config.toml
arch = "dit"
model = "image diffusion model"
dataset = "photos of arthropod specimens (BIOSCAN-5M)"
train_examples = 195000
image_size = 32
horizontal_flip = true
conditioning = "none"
objective = "edm"
cond_dim = 192
norm = "rmsnorm"
hidden_act = "swiglu"
mlp_ratio = 2.67
head_dim = 64
fused_qkv = false
qk_norm = false
inner_norm = false
patch_size = [4, 4]
layers = 14
width = 192
positions = "rope"
optimizer = "ademamix"
learning_rate = 0.0005
beta1 = 0.9
beta2 = 0.99
eps = 1e-06
beta3 = 0.999
alpha = 2
max_grad_norm = 1.0
cautious_weight_decay = true
max_steps = 14700
batch_size = 256
epochs = 19.3
lr_schedule = "poly"
final_lr_fraction = 0.1
warmup_steps = 730
weight_decay = 0.1
Rows from block 10 of a small image diffusion model, named by matrix and row number. Rows with one number belong to one neuron. Each number is 50 + 15 x the weight over its row's rms, rounded and kept within 0 to 99. All counts start at 0.
After each neuron's rows are labels from the 100 images, of 14848 (inputs lightly noised), where the neuron reaches its largest size: "top examples" is what is common among them; "patch colour" is the nearest of a few named colours to the mean colour under the peak. Only what is clearly more common there than usual is listed. The data: photos of arthropod specimens (BIOSCAN-5M). In brackets: how many of the 100.
# gate: MLP gate (model.blocks.10.mlp.gate.weight, 512x192), inputs 96-191
# fc1: MLP up (model.blocks.10.mlp.fc1.weight, 512x192), inputs 96-191
# fc2: MLP down (model.blocks.10.mlp.fc2.weight, 192x512, transposed), outputs 96-191

gate.421:34 20 56 72 41 49 58 56 66 46 63 41 30 35 26 46 46 40 44 36 50 64 75 74 36 60 32 41 55 56 55 45 49 56 25 19 42 66 54 52 35 25 56 50 27 41 56 52 61 73 43 72 49 96 79 40 64 64 21 44 78 44 53 49 20 72 38 42 27 54 82 50 31 44 70 44 14 59 57 54 26 24 42 76 54 42 39 69 58 42 43 46 30 33 63 39
fc1.421:51 46 62 36 32 23 47 21 61 44 55 44 17 62 65 48 30 56 71 61 57 59 69 58 37 51 41 34 51 56 52 66 15 39 74 61 63 66 59 51 61 41 37 53 35 41 48 21 79 66 61 48 38 36 79 45 45 75 43 45 63 39 43 59 54 59 30 44 43 52 59 61 45 64 32 45 58 36 56 37 46 43 55 53 37 51 32 90 68 45 22 63 74 00 69 23
fc2.421:23 69 36 53 61 62 48 58 46 72 51 50 45 61 45 45 29 45 60 46 64 30 36 42 47 26 46 39 48 63 33 54 59 77 80 49 57 33 58 46 51 43 48 85 72 70 69 51 66 37 75 56 43 48 43 52 62 67 47 46 77 70 52 60 47 50 29 46 43 60 46 61 44 67 77 62 60 61 73 68 37 58 68 44 06 34 57 55 47 28 34 54 38 64 51 43
top examples: order Coleoptera (37)
patch colour: brown (58); grey (42)

gate.152:79 58 67 50 42 53 68 53 78 69 74 53 62 55 64 57 72 57 59 29 44 69 39 38 50 53 32 75 49 40 54 30 52 62 34 61 54 27 51 45 38 31 48 64 51 39 43 54 65 49 52 38 13 67 46 37 12 54 34 15 62 54 37 65 52 57 76 74 53 43 35 39 28 58 61 54 39 50 52 53 46 32 54 41 55 66 67 72 83 25 49 71 23 46 54 61
fc1.152:22 68 57 49 56 59 85 49 67 26 47 64 60 60 71 70 37 63 30 29 32 54 73 35 68 61 65 62 29 43 43 51 75 50 50 60 56 46 28 69 51 59 43 36 53 60 16 23 32 63 58 50 79 27 54 51 63 52 69 62 43 61 42 61 81 56 72 39 33 44 50 61 45 23 48 11 41 34 39 50 31 28 57 55 22 60 44 89 52 31 53 63 63 08 69 29
fc2.152:59 35 39 46 56 74 37 34 64 26 43 33 58 45 53 48 51 71 41 51 61 60 71 32 33 21 37 39 54 37 30 48 48 37 41 20 60 49 50 48 46 22 70 59 41 67 50 54 50 62 54 26 68 19 29 44 56 46 70 31 32 42 53 36 57 39 61 70 37 60 38 61 50 48 64 50 59 47 33 35 39 76 51 61 52 29 51 44 52 33 62 74 62 57 19 53
top examples: order Coleoptera (36)
patch colour: white (87)

gate.119:48 22 22 78 54 72 50 51 43 63 38 40 69 46 65 60 31 63 53 36 60 64 51 56 65 74 33 60 26 63 43 56 42 35 29 63 56 83 48 54 45 50 40 46 58 48 40 49 77 50 66 37 45 70 61 37 18 62 67 42 46 52 20 52 77 20 36 71 47 74 48 39 48 66 57 46 59 40 47 43 76 33 37 71 57 56 55 77 52 38 28 38 26 30 50 39
fc1.119:50 50 35 59 62 60 59 53 48 33 41 63 32 36 66 30 40 55 36 48 25 44 17 72 67 61 61 60 59 38 46 40 61 63 62 57 44 43 73 72 48 25 23 17 34 25 27 19 38 48 63 43 48 61 31 23 42 56 33 31 44 57 34 24 33 72 33 55 58 43 54 61 44 48 48 55 17 29 53 52 27 39 60 63 27 72 55 47 48 72 43 29 64 38 41 69
fc2.119:47 54 37 37 64 47 51 74 32 92 76 49 31 47 52 54 34 52 64 47 65 45 65 33 38 48 43 33 34 29 69 43 70 62 59 37 30 51 57 33 53 42 46 62 44 38 57 62 62 35 35 62 67 37 47 41 59 38 61 44 76 51 67 34 45 62 37 46 31 57 49 42 68 38 13 78 41 51 44 38 51 51 58 48 30 72 40 72 39 43 73 38 45 34 65 34
top examples: order Coleoptera (56)
patch colour: white (73)

gate.265:70 55 66 28 40 60 52 62 37 60 78 36 66 61 44 28 46 42 81 34 55 74 50 30 45 41 46 63 39 70 52 53 39 59 71 67 56 48 67 13 41 51 55 53 43 39 36 60 54 59 69 52 62 57 73 45 46 44 27 57 32 48 44 57 42 62 35 43 41 75 57 41 61 53 66 57 27 56 35 19 41 54 82 75 57 57 85 54 48 55 31 71 42 73 57 50
fc1.265:27 28 41 70 48 47 31 23 86 50 25 54 51 73 58 48 42 34 23 23 41 11 57 47 42 61 66 71 57 53 43 58 33 38 61 66 55 59 33 65 50 61 32 46 31 38 53 53 72 09 49 45 48 41 44 62 48 40 47 60 72 60 75 47 74 40 56 58 38 35 51 50 67 60 37 37 68 42 27 82 62 32 31 31 57 69 42 50 69 18 57 36 56 14 56 35
fc2.265:43 30 47 64 50 56 65 42 77 62 15 30 63 57 60 56 55 43 54 55 52 35 80 45 49 40 60 47 56 65 43 19 97 37 37 32 63 38 39 42 18 57 58 51 41 47 52 19 46 65 88 47 42 60 77 60 46 69 28 52 14 41 67 51 62 65 42 47 55 27 53 34 54 54 46 41 44 46 61 73 40 53 24 58 63 35 44 33 56 78 60 45 63 50 68 50
top examples: order Hymenoptera (52)
patch colour: grey (57)

gate.143:47 64 50 62 30 47 45 78 51 62 48 50 39 42 42 37 39 44 42 50 63 65 71 69 36 77 53 51 28 35 24 69 38 38 78 34 52 78 54 26 32 56 24 68 53 31 47 44 43 42 58 52 54 77 67 55 47 73 45 41 34 71 70 79 41 53 27 50 87 42 63 63 57 65 43 73 50 38 28 59 48 83 65 65 43 54 40 41 28 23 40 35 45 66 34 22
fc1.143:44 50 63 51 33 17 49 71 44 47 46 41 73 76 33 42 45 63 66 42 38 52 65 44 40 55 34 49 69 84 37 31 56 77 66 41 66 50 46 37 52 60 31 72 41 53 50 38 39 68 25 70 64 46 21 63 36 41 55 32 45 38 45 50 56 43 51 54 42 46 63 44 64 54 61 39 54 43 19 30 68 84 54 48 58 30 47 50 61 42 43 53 22 77 71 37
fc2.143:70 39 42 59 40 38 73 80 35 66 56 43 14 94 63 16 34 40 75 53 72 22 53 35 29 39 59 58 84 55 47 63 60 51 43 54 59 49 41 49 29 62 44 57 65 65 47 39 35 37 29 48 76 38 65 73 36 23 49 47 56 40 53 60 57 54 35 45 71 38 51 44 47 43 36 66 33 43 69 59 74 48 69 59 22 50 60 71 53 52 46 43 38 55 55 49
top examples: order Coleoptera (59)
patch colour: brown (59); grey (35)

gate.229:44 46 64 23 74 44 54 52 41 48 39 32 57 62 41 37 47 41 66 38 76 55 85 48 72 56 41 34 72 60 42 31 49 53 62 31 59 40 58 69 63 45 49 44 50 59 72 78 56 58 50 37 42 47 61 36 72 49 14 49 58 35 43 64 56 42 47 53 52 39 55 52 60 52 39 52 31 67 68 44 52 47 32 58 35 67 60 22 48 30 65 55 57 52 51 72
fc1.229:57 35 29 71 54 68 24 44 63 61 43 36 18 45 68 38 53 39 62 60 60 57 56 51 48 51 64 50 56 44 60 35 50 65 50 44 81 63 49 93 56 40 50 34 63 41 43 41 47 46 48 60 48 85 28 34 64 55 52 64 39 59 50 55 48 49 65 77 60 81 15 27 85 58 47 61 45 56 31 73 38 19 49 69 31 58 64 56 36 57 51 43 43 62 34 63
fc2.229:27 78 63 57 28 63 41 52 13 48 61 47 58 58 45 74 26 54 73 66 36 39 56 49 50 48 66 55 57 44 36 72 32 58 60 50 44 54 51 52 29 48 42 81 58 28 39 47 42 58 51 50 70 53 56 78 41 68 57 65 57 43 10 49 46 59 85 33 30 40 62 68 50 47 68 59 17 61 61 84 47 63 88 42 30 44 52 52 79 19 65 65 51 53 47 81
top examples: order Coleoptera (42)
patch colour: brown (81)

gate.274:53 61 39 80 51 89 65 53 52 45 66 30 59 38 38 37 42 31 63 56 36 72 41 75 68 74 79 44 45 56 40 57 44 48 42 31 56 77 40 79 80 59 47 43 20 43 52 72 38 60 61 44 62 37 64 47 65 26 47 59 55 40 51 35 44 64 23 67 46 46 92 73 28 57 64 56 58 45 63 64 55 51 65 47 59 30 54 42 55 66 46 42 39 31 90 44
fc1.274:12 72 40 65 43 30 58 61 46 42 50 27 94 32 52 28 00 42 72 34 38 67 70 64 30 66 53 36 42 63 33 24 37 57 43 45 58 56 51 46 76 50 54 45 42 50 37 54 69 33 58 36 31 59 37 58 42 53 42 47 48 56 49 67 60 52 26 39 60 56 49 73 62 67 69 61 50 39 41 35 33 73 59 66 54 53 48 55 47 47 26 00 52 45 71 61
fc2.274:58 35 69 42 57 55 83 25 48 24 34 51 40 50 30 56 57 81 55 62 46 62 21 63 71 45 29 34 29 61 10 36 45 73 54 33 21 40 49 36 38 46 63 40 65 31 53 59 42 44 66 59 51 66 34 49 49 64 35 71 30 57 48 47 58 46 29 55 65 54 50 72 35 56 56 48 46 61 14 31 78 27 54 32 55 43 35 48 31 57 53 34 33 59 41 53
top examples: order Coleoptera (73)
patch colour: brown (91)

gate.454:37 46 45 59 31 57 28 63 51 58 36 26 26 46 49 63 45 46 92 52 66 59 49 59 72 38 64 70 40 18 88 43 60 20 67 74 25 67 54 68 23 46 28 36 54 56 57 48 31 74 56 57 32 71 59 48 55 39 57 51 48 61 52 33 34 28 51 59 45 34 57 45 44 34 39 55 28 47 57 61 55 46 62 62 47 47 67 76 42 19 68 39 36 56 62 51
fc1.454:34 32 60 50 45 26 54 35 37 67 16 58 63 42 65 52 54 69 59 50 40 60 66 75 47 71 54 80 40 44 51 56 45 44 73 61 65 64 44 73 60 29 68 43 51 77 17 53 27 38 38 34 69 35 39 66 76 66 41 26 37 42 50 69 43 63 31 57 69 83 72 64 60 64 89 54 43 52 29 53 21 41 48 56 53 52 34 60 33 53 56 46 33 58 47 45
fc2.454:49 80 67 32 59 69 49 53 54 46 58 70 47 24 44 73 70 51 41 65 49 39 46 63 74 06 68 64 45 73 39 58 34 43 49 56 37 75 37 46 72 55 36 51 24 57 49 52 37 74 49 41 53 47 69 45 29 25 52 45 45 53 39 39 63 50 54 51 28 65 47 28 59 16 50 55 37 50 42 48 41 47 23 48 44 66 36 42 26 51 30 47 74 46 55 44
top examples: order Coleoptera (41)
patch colour: pink (88)

gate.286:82 65 29 53 75 48 63 58 51 67 61 30 40 55 35 64 75 62 50 56 28 21 55 31 86 59 36 44 77 42 26 34 79 60 29 63 26 69 54 59 60 51 34 43 42 47 38 53 40 60 54 58 28 24 53 35 58 63 69 32 55 61 31 47 39 59 88 61 49 55 40 41 47 25 37 20 44 41 36 72 64 36 20 28 45 44 55 50 50 51 25 85 37 40 52 47
fc1.286:71 19 73 52 63 77 55 40 51 45 52 90 62 42 44 83 63 52 43 47 28 79 36 55 50 50 39 66 55 65 61 46 45 59 58 43 69 47 55 38 38 76 36 50 70 36 41 53 26 41 41 56 40 73 26 27 59 68 39 30 37 38 42 32 45 82 42 43 67 52 72 53 70 71 56 46 62 58 72 56 58 46 54 62 74 64 52 48 60 39 32 24 51 59 43 77
fc2.286:45 34 30 45 43 68 45 24 53 68 34 58 46 48 62 54 37 50 52 41 46 91 72 41 48 48 31 19 44 58 70 67 70 48 21 52 34 34 58 34 29 61 23 69 45 63 48 74 77 34 83 33 53 34 41 48 45 77 32 38 20 51 34 36 57 33 60 38 53 43 57 74 55 71 41 32 40 44 38 39 70 49 36 31 61 33 50 11 74 63 58 44 47 68 23 35
top examples: order Coleoptera (43)
patch colour: white (99)

gate.310:63 51 62 47 54 34 57 75 73 46 50 47 62 41 43 62 51 44 28 45 79 51 42 47 60 51 75 31 48 47 61 45 25 69 66 58 60 35 54 57 43 56 67 46 49 67 64 56 54 18 39 55 78 54 48 56 36 42 43 28 64 30 49 56 58 45 81 47 71 62 58 39 19 75 45 39 45 39 69 18 83 64 43 37 54 20 33 56 35 41 44 80 75 28 43 60
fc1.310:69 61 71 56 78 62 45 72 64 42 17 29 38 62 36 63 73 56 44 52 35 49 48 51 49 33 58 68 48 51 59 33 50 56 66 59 58 60 45 44 31 32 17 26 54 32 50 44 60 36 59 55 48 37 51 57 49 87 23 50 48 51 53 58 65 51 57 43 54 41 66 61 34 58 25 25 38 30 64 47 27 86 45 49 48 70 35 58 82 46 41 57 32 56 34 58
fc2.310:37 28 72 48 62 64 77 44 51 46 42 75 55 41 46 50 60 25 53 55 34 57 62 45 40 50 47 30 74 53 28 30 60 47 45 65 48 48 49 46 43 64 62 50 41 54 45 53 42 59 47 15 61 56 60 52 73 55 56 58 30 41 67 29 66 42 33 51 42 38 60 55 21 50 65 35 56 47 54 67 58 64 33 37 12 59 45 41 49 59 53 25 54 62 43 74
top examples: order Coleoptera (72)
patch colour: brown (54); grey (33)

gate.121:67 65 49 75 38 57 18 65 68 66 42 51 53 63 54 23 59 44 33 56 29 60 80 54 50 61 52 38 74 45 24 44 52 49 74 52 43 38 59 03 65 30 68 39 59 47 44 57 66 72 39 26 50 32 45 43 46 24 52 54 34 36 62 54 50 50 39 49 27 80 46 84 61 71 67 54 50 50 31 32 45 51 58 66 79 32 53 40 43 45 30 41 56 45 40 81
fc1.121:29 56 58 60 39 53 62 50 48 53 56 38 59 33 38 41 43 92 39 44 44 40 57 57 56 86 51 49 31 51 36 66 83 48 41 68 63 43 37 55 46 46 53 49 36 35 40 36 59 51 83 39 66 48 83 46 46 80 35 58 58 39 51 54 52 37 53 36 56 60 17 54 52 33 34 00 50 30 53 35 34 34 64 77 80 45 61 48 38 45 40 40 46 65 51 40
fc2.121:26 48 17 28 38 81 64 42 31 58 48 41 70 58 40 69 46 53 58 38 67 60 30 22 40 41 67 25 52 46 36 62 62 55 47 32 58 54 69 68 69 57 71 54 45 33 46 62 48 56 34 34 39 35 49 67 33 61 57 42 50 59 33 28 74 75 17 28 43 62 45 45 32 45 44 36 48 52 21 24 59 22 79 52 64 48 61 45 56 51 21 47 52 54 49 42
top examples: order Coleoptera (39)
patch colour: pink (90)

gate.100:60 55 45 45 62 59 64 53 48 59 72 32 30 35 71 41 59 46 45 28 35 46 69 30 50 62 56 56 68 58 53 61 43 52 39 44 54 30 50 52 48 58 67 51 80 42 57 34 63 87 45 54 46 41 44 70 51 42 03 64 41 46 46 64 58 48 48 58 59 45 80 49 17 42 74 58 62 28 69 36 28 61 66 38 25 83 33 29 55 32 86 56 73 54 39 44
fc1.100:53 46 53 20 67 73 41 56 61 65 27 26 50 66 55 63 67 47 43 67 79 53 52 75 51 38 61 26 42 51 61 56 67 50 56 46 24 39 39 68 50 47 43 39 70 61 44 79 65 59 55 59 47 63 43 38 51 43 71 46 47 54 55 50 61 57 20 35 26 20 44 38 82 12 48 44 42 42 77 63 39 36 60 92 51 47 56 34 65 45 46 76 56 73 59 56
fc2.100:50 27 57 44 43 15 39 29 48 62 55 60 51 72 46 48 51 54 26 68 36 71 76 45 27 47 24 42 62 71 61 72 69 33 53 32 51 45 36 51 55 29 34 54 49 36 23 60 43 37 36 44 38 65 33 28 59 67 55 53 26 67 30 32 44 52 44 65 78 37 40 50 52 28 36 39 38 38 05 46 41 55 19 32 36 39 41 45 48 48 64 70 55 58 34 51
top examples: order Coleoptera (39)
patch colour: white (74)

gate.215:53 66 45 69 54 53 47 86 39 78 57 74 67 53 65 78 25 68 34 51 53 39 46 38 25 42 33 64 32 47 40 43 29 35 63 35 36 52 70 33 29 70 61 51 53 71 60 48 34 76 66 34 36 29 69 61 70 60 59 55 58 31 53 36 46 56 57 35 69 43 58 69 61 59 53 54 38 56 50 60 41 46 41 77 39 57 67 64 41 47 53 60 23 77 66 64
fc1.215:63 54 35 50 46 56 40 41 63 40 17 57 66 39 21 33 41 52 81 40 51 58 48 59 68 54 63 34 74 30 35 41 72 45 34 61 60 50 73 69 74 24 33 49 35 48 74 29 56 42 46 54 41 46 21 40 43 61 40 35 53 64 62 53 47 73 41 57 29 23 46 17 42 48 15 47 43 60 33 46 57 18 70 44 42 07 21 47 16 67 60 61 64 44 56 12
fc2.215:42 37 21 46 25 43 60 49 54 30 65 28 42 44 69 45 48 82 49 62 17 48 44 65 55 52 56 32 41 70 36 61 62 52 63 29 60 54 50 24 43 38 43 47 53 57 50 39 41 58 72 51 57 72 79 32 61 53 37 51 61 31 60 72 39 44 49 68 37 44 74 61 39 52 44 70 50 33 50 53 50 43 52 42 33 30 36 31 86 80 63 49 38 56 48 56
top examples: order Hymenoptera (46)
patch colour: grey (55)